Weights of a small image denoising model.
Model: 6.91M parameters, 48-pixel images, norm groupnorm, widths [96, 192, 384, 384].
Training: adamw at rate 0.0038, 19200 steps, batches of 512.
Data: 203450 training examples, 48.3 epochs.
Rows from block 4 of a small image denoising model, named by matrix and row number. Rows with one number belong to one channel. Each number is 500 + 40 x the weight over its row's rms, rounded and kept within 0 to 999. All counts start at 0. Numbers have three digits each.
After each channel's rows are labels from the 100 images, of 14848, where the channel reaches its highest value: "place" is the part of the image that holds the peak. Only what is clearly more common there than usual is listed. The data: regions of photos with short descriptions (Visual Genome). In brackets: how many of the 100, against the usual share in percent.
# convs1: first pointwise conv (model.mid.0.convs.1.weight, 384x384x1x1), inputs 192-383
# convs3: second pointwise conv (model.mid.0.convs.3.weight, 384x384x1x1, transposed), outputs 192-383

convs1.165:452555446486461476494509568479455531474457440483444493502495555486490467529524559508428556546521495537459453469566450546516427520483500451455491498465481448454448448446516563535546443532466471497527498520473539520562470505547474497511523513504516492445446436468535503553507545473500453473494439527550471546413504455507484536510478434577511542489499507539505429439453519528417448572461466538552514522485468473446491531512529472509535560515531489541470544558545440502572445469437521526486495471549537436496513431495438520494528505569488485524437495479541456449498455518484462483
convs3.165:448474543478485497488493538510543444461473538563560445531523505544536509456490529527520560525449533455457465544540453565457438479533515558464572463505500512465562548511512466433437460518460468456502473449551571497443504489458551507504479466467532454552551450553456527452483521557517438443565522478484563485569461497526554487563440537494431558531439476489431497479515436466536503444466454445529524455508539557462510530547550479538495478482493474533542538538511475456445506481535556484542561505553552512550467447440516512470566508522447531545490526471527508542447521542459435479
place: middle right (46 vs 11.1); centre (43 vs 11.1)

convs1.11:452543426468505502469550545475457467471548404498487441548472510482529510545508443499440478492484462461528496435548528493476440508540546457500526520494442549540521519499529488531432553545512568432453457440470547417526530574553497561514522514426460422482518451452478429431498496538494500514551447472534519538564541531427488467516470491489571492455514454559459542551498438481463464453444457509469457452512487523546500505456530501516547523481488534557475510449514542514461497545418543525490468504521542495486507490560473563544524514553548460498528452554432516446502516523443487505
convs3.11:454476511535555547432553500563510525491561466459517439520564529453551556521455516522495552466507474520550431514472440460577475452531501535507528536560516569461574547473568558511478528507476507556475559502466537531515520443529528464438526454427489535558475504519481456555453550550474484559451504463544493444550542501560549555503480460472556505559526532551444565436542517478569501482436471455526443503559438561545559559528547530510549572476527509535515475505516537511435524521538525550563486522542494568483548492433465562560427556516554461477474499497479439524453513488463517529
place: centre (66 vs 11.1)

convs1.260:472477534524505485481488540446496502501552530527572477480465461529468436492516454486548565540541534447502500464436541537477438520594541511500523543503514507532507485506471508518482470487395525564536533518443510514514510562437530556479539495524404509549508503505463469469516532483529432465495482420458453421462560520457582535472490529456457574500451468532503529518550491499507559521503437546524471478463530393433482548531587564490498557487482532475485545465527458512503456514477477471458504521567552486453513477561533511488444545459513513571505531563537561491534552501546543521
convs3.260:517444456509579498565589522565551511564472479515569449502454554506451515531477494572548458519554461504444523471555504446537490478542506544452468562464548459562562537459475486476541454491521462464491521453457507492461479505456512562439510445543462463446496490453541529476478490530558461502481440466483524532498424469485498462509563526482516446464508524464483445504534474442495461457474537410515493550452481503453460484510525521472425439515469410496460520481519547539471540542433556539482437500475525465446499495499471467456489469548554524437509494546531513446557432540494483471
place: bottom centre (86 vs 11.1)

convs1.201:531548545545478438512527573438460473458452462524482476566486563521527487489537459503535464509530518557438446423548564488456442559561513569505558525480547501443516467432438446471552540517571487444533471446475518498514574572564496519490503509432443481516432453462444452501563531451559485465478464532520484496569514446427459505478497509520551459543471470497550422494496461522457517496516560500417441474570507528549461496516496481540564490475448457428489549529572516499460457550523513491530510545454535528445530494519577516486439492521531442570497577486430439467481539522482542542
convs3.201:527557508505465426460478484493503460480483499478558477502509510436439490492567487499541507548574456473524510427566563525452467525448450456471554546506488555531569454525453444541442421545506538534530472474441552442567490451570502565492498479555458508516535462473497530522427546466467504536517499458520500508454561483519436508482524532529484478543472546455483457544528481495524552530472443442473499549502558518475462541496496553561447452481463538481474522485452520529470545565465491523503516536482557449542460561555446476492469499443422578467509474521550498532500544482425546465
place: middle left (51 vs 11.1); centre (39 vs 11.1)

convs1.358:521440509443451436470481437525419503457447534521454532481478431495463459481541535517551441519568581562532477559473548528443516532536447494518530466552556532438546527459477513546488547596473564481539492538492491483487544543570565511522463473443423454529492502468549447498540515437532522575566487488535578457507466511524463464451468516537525529517583501543454535497489528539514506503475477517503530508446518497526440518514465500446536532531530455535494500440509484494502443555441443459543539425486529538507436523524503478492501551490475513431467509490561600470586471455432496492
convs3.358:523551531561543489492549534565441512480432532571535474431551505475473555502481517449532578508495522506453427505464489516467459484462492469457515482498490496454534465491435544478505559499486527476471480529490529434498564493554548529522431454518484562547521505467453492539463574475495547479539515441518574513543471491555475546529476471446555544576536510440533452496460478480478480523486499444523429470462486512547480443532548459566548533535438538532554513483442545549490543488485534479463475479462453448581461476534540509531452502553494548478449479465454506551443456461492417436
place: middle left (81 vs 11.1)

convs1.238:510531511427511517546466428553560527494543555514549499499516461475545477473534473443405565524549549436526476566558453540492455510411497535536465501518443467549504484466544462486424468522525525481443483555567464432535460561478463452462508533564498516551529485581488468509538529533486464476499460534507512446442555490515447548447510455564516490538554459520543509534545445481451482527522472466475520487480422503466499505572528445425528592486490547472470544484495417468537437474451485567556436485515475537425538538518445500537506558477466497483441484457444583473456459450487470500
convs3.238:447512459472535435452541560449471434556493530487488448541488443502534516561470570490476431475514445429517492535562555441558430526536508560477574481563443495519453553528549437499543503469493489539522523457490504438516528559554521508505461568531489502516430539439516449442536546529471529450547503473568573490507537517564530505483513560541516577544438543566493480545510504470426498478441528465517514506461480540485540496437565428532485470449505433443478499507437547508474537537471468593564449483506524461462484459474558423516531458488480449550509470561532428444516531449473447503
place: centre (70 vs 11.1)

convs1.159:484563464536459514550454474536460524484553504473484447471479557492477479455532508562508458548522430452535466478555529507519514572526555486483491494437542520426522539530399547508439445466548527457427521565485533494443480519491407490562449530542462559473506538556464559445560474529446425462454498460447531508552562489576443544515524432454540519531551445487418498472542525468492553473520480432555437562482564494433475417483455523496459586530491544543510536504570538459521528551499478501530451510482505500528441492468443462476543549524538496516517484442466534546480426485469462503
convs3.159:430517557452503490455435445551563491549478451577442518521508507455466545484566450548444568552563479489487559489501533426458547516532558489498549503517525536470534484539577491450478568511540441435463476448508525473555432562532465530504466476481525563444544459441548472542442535538477533499521550507493495527562564562472494454445522460529528505435503472535555483485519509523478427451525454489435558520529522450517551502558509503488471574511552558469479499545509442466461526485564441530553497500526443491571522525538487552477496512449499469459524446494558498455447516504510519551
place: middle right (36 vs 11.1); centre (29 vs 11.1)

convs1.353:549528506425526457523546436579442513524497437485557501529513502449491470555482549471477526530509471537492549526534562509490507536458482483513525558536504436379597567521497508501538484593531556531582485421489537441547559522543565498526518525505465474474526535556501510463486551529482477576519479480528510494521492509484508519559510526452467420507549524520444499458453421471508503519470459488487475504519452501445585490538464531489495507495466520510492478456561469512561416485530562488498458548481489554452547533563561511468570510487524524499527476460534605549537357475441483474
convs3.353:479537473574542489487526456464478527477507468483446583496446493477495504433470577534499449498485512554474511538545467488496442486499455424465467452468478458430517496464427561470524462519497584498554528523591459520465524504526482535538544457477522535554448520556485453430474497457522460532459555499532455474529482476453468463465534474521534557541542523520481533451499538573466499566486499501553509450475539510464529457547504544496511483422530476514506438520473511508562474540444466595519499464476508533424447519481488489541461526573468582468530468518460426572432575429564513522
place: middle left (72 vs 11.1)

convs1.270:480473514431461498565559542535437460573508431534454457438505475500503542484421453563506575453458427502537549444492475440505515485477533520559541506425531497598483485471519569541541481474441498482558487580414523467503498458521489568504443492532460468511516477538482524469546554503440492519436484486547488576433559544443460529472423494468469505543564482412469483497517517511535502482536559532497530525521545517523478453508402497489448526533509469496492511477508460425477527440436449512504554550485544521542452440465493479463534428511450544566502507542513511466449614466479450481
convs3.270:508548460453538471447452559491449481510569500497435510501504492537563534484504508474494458463499541472485463484524541589531534532428514519528536422537447519473487518514473444530453492511563456516490505449539437553498436492537573523555502588433543577572478530553497485453505534470491545557513481567461528413547554496541484517489421461500521529459500461448453478444467548589480502556516533507565508518452497499561519474506519535489488490543575480484457542511575521483514479508564482557563562538575472508548480565462445486481490489432504520546468502482523554526432623481479523481
place: middle right (41 vs 11.1); centre (41 vs 11.1)

convs1.371:561555452569552490466425464451518516498524545491466463492454511470530481516532472514518483502522447520591483480458550487581512559539500465563475520480520496548459539531503580463544536506521564551478459473495484535516529510519509522556493553507462523511472553519526507527485486488436401535433512540462458544450470436467529445530538548486484487470439483493548526501440509494575454562529550534569458447535527487501524536493538525546475563508518455442457430459499526511458510483504531459409525536513519565499505493525569520540481573504558439505520575487443517548510481534493500476
convs3.371:485524462464542444481477443512525439545552448457489455475542480445501459460585580504498533479547457535481497528496462472466427452462529525442511506517498522450537504530451511479565469464553480464534426489506451500547493551561475437483579455477476506530520500507481485567471556446507489502504525449517566520461540475454494476503480464461469536445497520496458568480491468541414578437495426466544536547553500491524489454480490441534483564505568507428471573516433535480453538486519563464511429501548470509505504543522500501556535553556460532540518566479443514455453552561504433521
place: top centre (34 vs 11.1); centre (31 vs 11.1)

convs1.298:531442500516529432510487466557534537458519493483439447548494497553563523455569481556451477456483465510507526546466552535430538514516509464489508486552510455544457530479462463560548575453471482438474459440501464522437479522538496452469435448444462468513512466545569543536496506444508498469525524510552443449459428482546497539515577505457578493527442524546471454550512472465470448465567541515435503527541537495523478476455527525518510499536502497543498474527497540465486512497477546505436518527420458474565464521583482477510508473457471454482524498545439512532484546485481486491
convs3.298:468527503559436448560468453457479531517504453429473434458457509509456482519461519464503497547440478474513486453517546447479537569554527521501539557441507560495508472450560449467451545438541516499513454532508502469539553496459542523487523505483510471457454487443540495479430513444438484439572548430501531450493443508529548513430487436512428546494553503476496504541459459467520525464430471465548554496471508448467453562438455475538431463552531483467478452531481433537494469512492551539536486463450514450488511531466518527471466501521505423428554469479443564477557448532498523457
place: middle right (34 vs 11.1); centre (30 vs 11.1)

convs1.155:516498475566467446494473504485438545514469425502504471510508460492441482555536440501484553507470422457493503482450539474528477529409538591496476497502531465565493455513441502467560555530531482490565557546511525537486514457448448453562497530434490508503528455509539449506487454464519490506510481506415538449428455450530452455476536446487451516457557441562532574500502502537524468486501510542539466491523443540514539475559531507522407494431485455517516476532506575431548471472567459492496500464558569464527469492528455566512523462560472551553542476470546492574449589510521459526
convs3.155:519445476517512558457462481523454553443543564447499540455541452494446498474454535487518539466487467547568498455520458494503459502571539527460515441559551456504491545558549558539549499446487545462448551486491556504461449469543508456431503439483542465428441558451557479555518566509455452500499531544591475463442508462484508504469504470501506457550511432578504492497499460418501454475519494496480467545481443512471435517426498500504526486535452460561503511451427548459478452447436478565442486500461512510542534472425490522465515508469547468514564533508496554442464444466549499459
place: centre (82 vs 11.1)

convs1.13:526544504565528466480548480431560523542535541504459517530476437479498505461531525512588466514504551438513541456478505443552538446564534490449484483430461560552476414446508555492459442469483531472458510530536497488552459440455528483518524550454526468472421523579459484466530565516485486551532586508507535559484451476488523534490440556534532509480544493543546528458484567475550528525531518466486447564469542464530575466535545483428459518552528511450546440438463556487518515446448423482462460540449541553484541456566534532515514535545540450470455443542497550479503521452508544547
convs3.13:554495510567466542505510523518522497463477440547552549505459469494556474418474528529444542461486453540557475446451483553548530455514533484514464517558453561504550456518472507499544555551497450459532474428554500484441536503551516550545438515470563514450472475554546417434487484497457425562501567456542475442528566534465566485553516445429552449555492496457441441560467469531522520531481561489518557498438464439489576460455490550511507461549558494566451425432452487507507549509457466476546460540452485463509538514445545507556509471555509537491466510421573468476546528477524518477
place: centre (67 vs 11.1)

convs1.9:559548602481535469496473485566495442512519484534496519537465535534463454559472541467517513404505574502465448428523548484543525483481472490516442447577510452538477525525464499523580477430532531481530512472493492476467574447445517469427523462470523548449506498459531461519447491554450527472561566503558587490519467516487470492494451425523536462467544567462446485499539459510537574523444469508487490483517437532527561557465509563529529493532463534473484486548532493518530538451545541452480434545569449493445530474540499511474469414441500486448551442528487527480562530561488576537
convs3.9:566514499408552542531501566552547560514536535489480515539501453470482473457521475544458523557564465443546458544516552574547484561475543539473539472478502507477502510504459556511517424456526485534442515552488453545455431454466516533460559505534519458482491469518528455448550564556487456439464523534535466544448535433553529513451468537455431550447442547547553464442472531474432511461487491498545552493538539482469494476538492518439486506478540454463448434560441468542463472555498506542443509486534463560449488517529528535505517474481458518516441515440499539527487542453492479512
place: middle right (45 vs 11.1); centre (35 vs 11.1)

convs1.332:538519508429502457472515432480461449539457486493439452467503423442510521520547437547452465532463462439487555560550466539574489459527439467482443534489521551555547466526451490450517489520539499554471425456475550549506537477598506505575512538497471534544476479505449483525506539534561552493475475470462505510460502486464540449464517437483441540496470541581564489531504509536505474454463531534470464449491561522501559475556428459444563451540476544481540509483523446564507486471457457488452498510513517557472515428442494445480506587482550460480561469526453520480522441499502471534
convs3.332:546540466467557534552453520494466461443541549506464467488476521509496469518526541479448492537491535546549474507557481511465496516514497464560459513465556510440513508542441522425455465499486508461542501487496539533541538430445512465536567551507499504568448474448466482510446518514551475544449471463494467485563444464538478455431451566508525487517476539525449569437514523449557570543518452492455461496514476546532559439505479468459460529518524556425556507497465559468440453448508523477477495495456559535550459451446451420443454499494530525498552536510555543453497433426507457538
place: middle left (38 vs 11.1)

convs1.53:472461520463470468455470582551572510484449477540569502456466464431482510458514500509437463458557532482492533496500489465537486445504471443458543556548483523504469502435495587496492446506502497553452479478473444579485471522453517451526516535533550468505531562543455528502522540467447476528526529493501443462439426567469489438522458461555567456464502536487540437452504451489541547471534459540469496451544553519520585494432544494549426537481522561524462470497451424443556498463527440529553488509529504498521496493455559559431543508503510452477455504443531521573559465499456570571
convs3.53:484491453563492468496430526460489561498488425447531488444460446543496538564498483466538558480543502431438506512444464459475526461442436492475528490481444517565465464500463454518534468514497513521549448497530523542555551500536462538492540478447511470546504556558530547483481557558554539524475474497484428461517538448505521556499510451501510533482453457426428470515502506471456537571446489435473501503564546488479504439509533524444432529481455457486538461441536573514483500543510517547557457528432452463531539461511480455469537489499526564465511553461536440549494437447498455545
place: top centre (43 vs 11.1)

convs1.57:431541431510506474493509453436515542561558446513550450475467552433495441461520533437483535400488493539550582498450469525445553530512524529554490471496501464492558554529466531452441453482452465482552534450493496523470552492562464511540517504497437520544456560528541468468504552528506469511534503481526579497555566474526473500478548463431552478571409462494533521532498543511555454534529524542556492435444436469525528503479522530512567474510555433539567521545582463510584522466492482487537557528490503429499519489473523519510545537433538475500454450533493547441513436524443486494
convs3.57:422458469547512471438486509473479467432437549503494440515485507514536520480427454476464544440474518504483486473484478548516529515549453453497539469443512499464558485504449438527540545544583525547496466473476455544439484491405510529477439494569533496489553549491531543550499456430529457490478471520529566529548469467450489511479464443462551436556567506472476469457561551556539546548535518444454525481568426512467561519477503503491449440523546454467535485415513493512560525462564434529562539458486516513437491455528505509502458481527441445495480433469501473492494432520557528495
place: middle left (32 vs 11.1)

convs1.76:513490454540492536539555521506496483535447465512457467442472519446417461527558540510443433500540532541542525540552514500538503517541561501451451508466501456527484511446559539457486575465442527547566467433449537519488563559528510516489485474470540572500461452562557509522462517545488500476556494525455542418499436491536537431494504446523556483511544433495534548477553467490520468463404462435547464488439460487454553551440525461473471511488555491509476465446470473516543483442541479475535512511455527544544549494509502423536574494461453476558501476512516483503555509542481508529
convs3.76:480463444464518491521479454531424509502468553473436504505521527556575496507550441530482557437458450471513560514516439505529467515559540539527448512465488556549450532509494473551547588541548548532453480542440524478492473429459518493514453552571561569508509564449508443434518504458550510532436525466445433570506476486540510462554556466526544537483483553551463449455470497515537444462536504448519526438457538454438525443497517524495468457522547546562465537502490443474435581503511506412537487503556474520478503496555545521548548574432539553521444513443525487446476529532440519485
place: centre (68 vs 11.1)

convs1.306:465412568491472454445527522527534510553488432540459517468498536546456561526483452548557519481512511494529521454497497527509580485507481437489474414477486476559503471497494544538526539364508458508579502537548503469492525496551403496550470449521502535477478517535484445455495492525499506513518572548505533538507535507487453588508436561483548466514508508401422512535495561484481531635514500492470520497511496518533513537538445556491457504510565514566559522487506486482492499456489567552536519507503518541489488521556503513563477380505497571482513408474486502477535643476437433461
convs3.306:498528543425494552538421565450476498547533501482532546572480445502492576470524509453454528518452474457540453479454559485443596480455504524515508503533529492540520533521482582487427556566555451481431498457576474554481482526493542477459526573406541557452475501478506426514553465530484450497525543513480453487490513505561475492532495485500488502492478549523457523487485436566528441517555531555530529462466543512536458544481470576541562476521524484581427488499586491496529482472580494526501558485532483536522567547497446537484503507517499470490472498440549530541407632545486494468
place: middle right (58 vs 11.1); centre (42 vs 11.1)

convs1.168:509449444529420431488499436575479457537512477524490533540458450462499565506444562448552469462486473535492485489554520434564446473509529517448438468486486496449560466541557467424473449493480551556463460549506408520563501424486493560490496483551471506536466489577502581568556473507438461483459482526525553512564434563466515516488455456502521437473481448559550424477517541515448431454499549498496533558560422533505463501472471513488469509460487479535450519462478513513516484546496499490509436508546467527438507459557466495435480568503434433449512531458483484493520567509442476481
convs3.168:511464506525441529465435481482534465511565535556440482442480439510531511499432517551526567535498548512484431455554486562507467534504538451542448492483448439539568491529556537433474480560451559568440547484477485500436467445519564505557533485450484556551438541568518496526498538456493538573535515509526479544511547536480543487449533511477474466512451512495473516474444436526534496430442501535514545507485487543543480556558494442472444485491561549463518446462441461503481459553471500438564499514483488430534558473496457553515475479478542541531514484459439473551518528481468506491
place: centre (50 vs 11.1)

convs1.195:478438519473551542554479515457554502410445494469579536562500496566500491522485580498525448487504464502520499509456525508447456446481561519478489491471435478468446475483514465423507526534504483527495480448485419487540526571548538451467487471469487486518441546547538461515481554459456462535478598512408545497498450470486450435560555536465493442453522542479527456492524488497476531466583505444512443508464495549564580508532518542539461443522444479545525474523499484501567467521566498439538429541480548493605528459457499486562513491525447464522479508492516507565508510503493490448
convs3.195:496421496457501501492544483582556463497542501517487475556483513530428497479560455502578518543471473487521454494459534498528502512467505490414460415500508498481462489459551511538529467455517473467464542494483531533543469503475642417490479432476454521547519559513486528504482466503529546458531440468467522491499492572545491448455443523532521440516478483518567472444496554454453520526540486490445550462507538456498489528508473505545548552447481531534575521497458439562417379563464558455520515476567504464565561485444472464498494497449533463524536519543460529531406557491523506533
place: bottom centre (37 vs 11.1)

convs1.129:537486494551542454522531508460548521445545501594538521556547559517466438542575526476451566513459498564561561480487441556531439467431459501493562469488508464575532455429518489508435527523499445434554483523512449426559528464572496435474538513553511533471483462492444532488523551470545485499439523532524448489485423494501555471509541529499488560447497505514450526535447553537475503556480471457547508563446445496461509473528502500536461464506435502538492443475536444507532527457445520439529464477522446547430540464520479550431587553545494518437563463475459470456550512469459449500
convs3.129:436528563576453457522515527454489440471520456522520531548526453497535480445461499476512483514430510540505522474542484492508481543454532519547486503431486463481547467503517473438524556539495443443517551556544493527537506472466497468565419545473459556438551518454509553513429466527470525552453456461537583445553507469527508528442537563486487494478546438552513487456481546496487522541542483519443529468528534529509536479457504509538537506514531516431524456531544441536554433555517449528500559455447532497577508458566438501560557522485470497486486480560450457427482511543515437473
place: centre (46 vs 11.1)

convs1.272:541500551512453541489455448517564496482437529528552434481472476490484503477508525499544533447493461476531537567543537524519548460451533442517564566476524491516489478425505547492429426462548549575461475467528454509549438495481498496570562506473555497503514573567524467514523515502556454540472451480467550453462446456479578473443510526511528507488491505473501564522480466519525534542499538555454539489522492514478571568505523453559441564586518491459529560503472484537447515476483486540458539487443522520554458452546462463501519451448443431530498517437449498526514492452442489531
convs3.272:563465438450500529459439490523481479470449508521567446440488550475503476446529529493491564525474557535450565444478509550493432470566494513519562524466494519511453504536483465507501533430537524433459501545445530441468554479566541487476457551432459553442451499490445560476486507455446539452457496446568437463530536505501443491526475568558550502528521487570536526447539558437469469553455480482469499544495473533447434437430551433477512486437502446549555439554538440481504544444499457462538500430531452523558559555467545454520525446560472441532471524447454444496484549484446552526
place: top centre (37 vs 11.1)

convs1.204:490491595497450459630489505577497475506532424486469539474455551472485479560394423483530533482502518523506561465516504553524525513511492503520479526450449475446530482526432491538489479417572457460547546544482545486504500542563537500548493537486507505487473497482463481496489496497477523441515531498482501556519449542462501494583443499485549459431569497482497550476472443560542512544487475515541501551489484512560533525527536461476501468553454537489507515516496509540450335487556501486548495526510495564467518519516498501520458535495483529509497466511488541465475560536488558481
convs3.204:469523479403502565511480460473512489528552486495521422475522459486463502532614501524474508491483468476524438492484509443518530490467557475471518527448545515569498546505498499488465502477488466467445463438477508512458486544512510543432578506462541511439564497453536427485568461510535502555563453529494498501519432570530535505368524460512503537460495565497482465514462509476501436445546500456544479510560512474523437535448482505521504518489553502528459561524527458518454491485554551501550468503519498478537520531495477491526543505558521442497514520457580542507526516508459447506
place: middle right (97 vs 11.1)

convs1.169:443550515459457471482462573452453510548441497494458473489487539548429481461587542513475494562487544562528569496548445528466567552495439467564577488499505443487532455449432486511480478523531488521472469449506560485517452487493428517437490527517494514541564488495512458530448520493488513516447440529444425495489432563441445485461429557521500437458446557516459541501476490522485472513492470464451528425480507525480530491504492485479573466498444442464473463503533497460552483517508523464497480551521536555506426464489484519510461533498439490485518556499464536584526472453552460527
convs3.169:476476524534526565459500528539429544453552513500444528464448484447479478484464529555561462436472549490499530433500562464509547451512557558559556477450510482551519458503504525529488555490548559487526555515446550495473552465452448532527453435464444446529502497538492478486454474558544485550514510450470438451448466528509526443498499536523513457544562545469437567489534540525473534535519473496500481530501517536522450486540454530546468457498538484566521539470528439449480449530469490456441496480497548434443570554455513461503570561474551509562491430563518555482544515495450455563
place: bottom centre (45 vs 11.1); centre (36 vs 11.1)

convs1.294:532496550571490533496449490547552570436439436465507507550509441505453473511443454558531421426477524533445523459474547516486440529572534508577559473462549529509474563476511527494456473489534541536555513516459546516444440504465536473531543467438456536481545509459462524523512456537541473477474533525440531451442483526488561484447523562583442506558496481437521451506471473506452550495482463426457429493503506520562498487554556551470447484478458481549553444565448454505550472449433474473559441501547458479538493514538520454469514461534452575513473569548549446541470539460467456482
convs3.294:469534535441452523509453437522506492434508441510553434498488531551486438439472540542441499543500566507569465509553469487499449495554554540524491499487456439568463476566451497548536437512453464565499489449546501437512526520436528504561505437547463482564518553479469459514433451540475557550477506537436525506490444564562529483559534539525450531499460546561519442531474493459545475530508448560504548532548523440493485539465547505499506483457443532472463544543532465459511450493496488528488535560513480508508478566480519482437441527457532457448564493451472452484541566460437516454
place: middle right (40 vs 11.1)

convs1.379:435522456448539457473487425447432554482472537547515459472503544461524447501550562545504497527592495484477535437509505454513463533469435469563449521553487454481516563447530576499515477477525626543510554425533541528440569451479530559440470531422512452503461519504514525486554461484520495465540393448541499475470538450554549530509486446455501544467468555469472551438535536504534549490403435490483473544445458543476546538446544553474534550515464472574524447466517548549491509526502528404444485532536524494442477431529450492542481582495497510414442462538508579557549416452434542542
convs3.379:507532457533532502494532475470532554474541517461491532522466526449496544462477556520478457467548466493472492457520514469538563518556433543540501476531446429513428553525541573496506546533494481507517480503598429518560439466561497486513528516558508473549443487513482513529483511508487525420475466529565495473562476530548423545580509458439527474562488540471469550442534454555483538547490444470570555445445536559526524453523542520496458461509497493498568537487497552417557532480501509572546557508547466561507533458502451435460491482511476579463524490478465437544472604538531488440
place: middle left (39 vs 11.1)

convs1.138:507493510497486488469512445487528435451440515490499459519367510456491526538503540536477530459491555543549449507507576447531505544534481474491528538413481530529504513568430519529544471482560468568434510487436441451530533459558533496503544447443511554507540567523487505505483514508440576534494537447556571480548491488443565557466579558426467473539492444543534450497467434443528574486560470518550548522430432488558450528553426468430512493495494500484472520440492425544455470452543481571484512483532544542545452548520477475489440417576453509500539511521453523471526548552471515459
convs3.138:433512557561432520468519485521532479505555519439502553491471559444470445465459487457435553444529493499541450532534472510510439465437532489508455448455470497498488491466466467511446560477438503526568446555458542543455508480570510518477545500517456461506501454508486487493542489552455437457447525432514442501444530493537440526446576476512516568518520523470556508535483487522472452466429520554515524537539520511435524521498475485534529501564477476465475455492560494512532565516493491436442535530541456529423538526497470440518552571464537438471548449448562476485483452430552432439
place: centre (68 vs 11.1)

convs1.8:436534423525536469545515536538503482469522436417458500543499555495516491540447498458560453496554528557504552473547504538520471548508571478448526542538475552492494419525524572484452455544505476550540492502464496438592461458524437558590467537516501509494540569553534511464559529579546462469470503434476512510491532488534484512411413455559487489539566548467542458463513470479443496533559504457446491458470536544557549457518439494528556516570569536478462548492456484463493450474505564509486493444546521535473545501571465500595524538486450491563431517445501533457439476440550447488
convs3.8:546511456538498448461489494450487471482517425565525565520465486510513433466551489489550573451477564516462520464567515538440558527514491551540563475493506466489436473566535515522495476497569510482452430448567481511495477541420557536543506569556564504446503506509469433463458495536566548512516467439485576452507580471544549433501432522501551495542438496479506473500539449474528548503491477515480489457584440548525532517504482436530499500461487459448530535484566453518509522464504524544478550497482508449432458511452517511426468552479443560587463511454574483449443478566496461552
place: centre (71 vs 11.1)

convs1.22:504457430466492470547439451440475439558495511516525445510492532552434529428586441491448450491520449512527435433522542489468569530442496504521531470533455458540483468478562476470475469521520501450456458527568475441490533488457470475440555561421453440511551509598502488468540451422469485448431483505520499494480452465555516442447452526418540504514511506499541465561480535461482515479424476496469439522426476513554542434467523436462541560515460570449449499474472528497423495521440439557471485432501484520547504526463473533524455511526516560487456521527556423457453483431528509486
convs3.22:534441444499472558432521471480469435535569508472484460547474543510504502460517539445452495550547526470508477505550527549457433483559441460446455556446495572440534461523473456500437478504502566494432446570547518534551492442584490534519552521438471560462554492433432565549515495527446524489555511517531478545570456500553444486535527450458546529523514505565495486539528582513471502463454451442488449531524557571501507485440508552493508446521457518453463557474519493539488529456472493546467443558531460452454444511511439534548536543525451476447475572505488493551478511477519526459
place: middle left (33 vs 11.1); centre (29 vs 11.1)

convs1.227:495535479529464535436486479478457519552550513511495401470438525468467479522540504532464579533447513511593542447525474501494538505520576499536481525424506504526507462568492468535483477451395518514461502530460474481496471555483441501464502485517498535531499471532487485513466489525507455485426560538494424562454515495507481517458492529530503546498508544456462476462448436430504570514509471514498497448494523486520479553546514488510498532530466537550403496521451470467455480491471460490471465514557528543451474405565463526452597518471438517528473532517492586508426623496500461493
convs3.227:518546489523462435485494477484473494435542510475445607505510494469480522486535516551490441515485454562467457440422518494441565510492531495481541480491505539523484481442456553420541455489518521503502534480530494494502517559583542506465553493504475497510486531521464476517452532549407512550541527489485533463440544508519474512468499453479552542540548518477448519505412478516533438466446456533490476425513474527547481475546480466546476458454495542539510491490518539518489498514506479482428550480474483533500439582513530489510477538481466435510461455435480428546454627473553464526
place: centre (100 vs 11.1)

convs1.318:482481467514494485484465491515478502489447508474529510433481482474497480488424508548485533503456473499473529429483571436501524466504522425527488527555480492483460519426550519430575508529494455558468499467497491418568523496519514456568564520490493480530546555550430451416522546453436496532562441545508428537525480475561529443508545487434567463495507560497473508525475554519530484542516530569476488517570435487429530510434541513529435482524445497509499546565481434528490487407472471519557551449492445523454423440474472470443506511545564484489466429470525466453528456456475432516
convs3.318:439459576446542493543486496510493458446445571532445493540443482565517544537492498462427452465479559560531548537457482466442493467458456537510448557557459522562544486466519481428551530547458517552544466461484513440457509462458528565435459509486556464451513521535530438466441556563558429541524512478509480556530486490546521569473547473433439536565487452489471484487497456507552467560544471498507508480538564528514577557471465531475536524494522496464520492538520529451558537473525495506523429459518465506526526549481476479539414512498523555503484467457493445533549546454467574477
place: centre (51 vs 11.1)