config.toml
train_examples = 203450
image_size = 48
crop_scale_min = 1
task = "denoising"
noise_std = 0.6
arch = "unet"
blocks_per_level = 1
block = "sep"
init = "torch_default"
residual_init = "none"
beta1 = 0.95
beta2 = 0.98
lr_schedule = "cosine"
weight_decay = 0.04
Rows from block 7 of a small image denoising model, named by matrix and row number. Each number is 128 + 24 x the weight over its row's rms, rounded and kept within 0 to 255. All counts start at 0. Numbers have three digits each.
Before each channel's rows are labels from the 100 images, of 14848, where the channel reaches its highest value: "strongest on" is what is common among them; "patch colour" is the nearest of a few named colours to the mean colour under the peak. Only what is clearly more common there than usual is listed. The data: regions of photos with short descriptions (Visual Genome). In brackets: how many of the 100.
# convs1: first pointwise conv (model.decb.0.0.convs.1.weight, 384x768x1x1), inputs 480-539

strongest on: text has "zebra" (27)
patch colour: grey (61)
convs1.308:193113129152138185104104112112102123135138160132090100131134097120172135113127103143121155117174168129077132098117154132097083106103132073106125134092121158104133111160083115125094

strongest on: text has "sky" (32)
patch colour: blue (31)
convs1.186:123052088120139133136122132086174143150097052108139065086117140095119160112147094118140150155122145127155126145136115168143098125136154101130117150092144138114093128119129176130112

strongest on: text has "sky" (28)
patch colour: white (44)
convs1.357:133107114152122137094101092124141121164150123157110140162125138100122100138147120129206049122116122080121176089139148147100069132068134149178128122126101163096178198153136173093141

strongest on: text has "sign" (37)
patch colour: brown (62)
convs1.83:158138122122123168122157176125116144122105130133100122128158120070100078119146096145153160133106125158054115086091173127128117153107145134098118212166171078100102102089124131025124

strongest on: text has "sky" (42); text has "blue" (27)
patch colour: white (45)
convs1.228:105143134103123117130112161144103161153113155138122138155131104155128121105142146123113025101135107103167133070168109168137057151112132179201159121122096156037128075142199129098121

strongest on: text has "red" (25)
patch colour: red (26)
convs1.131:159129099092181131088117092085128125173119130073141115121129100152149108137171125154123154166088162131165091177167145169145201065152130178130115114162059180141099137141138142114126

strongest on: text has "sign" (35)
patch colour: grey (63)
convs1.165:068141081121113224149105094094127194093110112117106113099092108098119084121118118112144115154137152045121091148093128110155116159105125113137078144142104094095137130139118104090109

strongest on: text has "sky" (27)
patch colour: white (33)
convs1.168:129133118133119171132201101136093101118111117120148137082159133111147187124080117116100120147155155099085151125071106107108125083123117090155146127118133099106182072135113143104136

strongest on: text has "sheep" (34)
patch colour: grey (64)
convs1.216:142089183113160167116129141110122139144154089174114155228108134169155093116121147152148135121112110116146168163124108137092118125101149129081187149126163161157130142159100136128138

strongest on: text has "water" (25)
patch colour: grey (68)
convs1.365:149120148142150163145123153107131150137097158111122099144159150150103142162121113135143115158110142096123130118109099125143128079130111154123126108136156126144134207114109104158111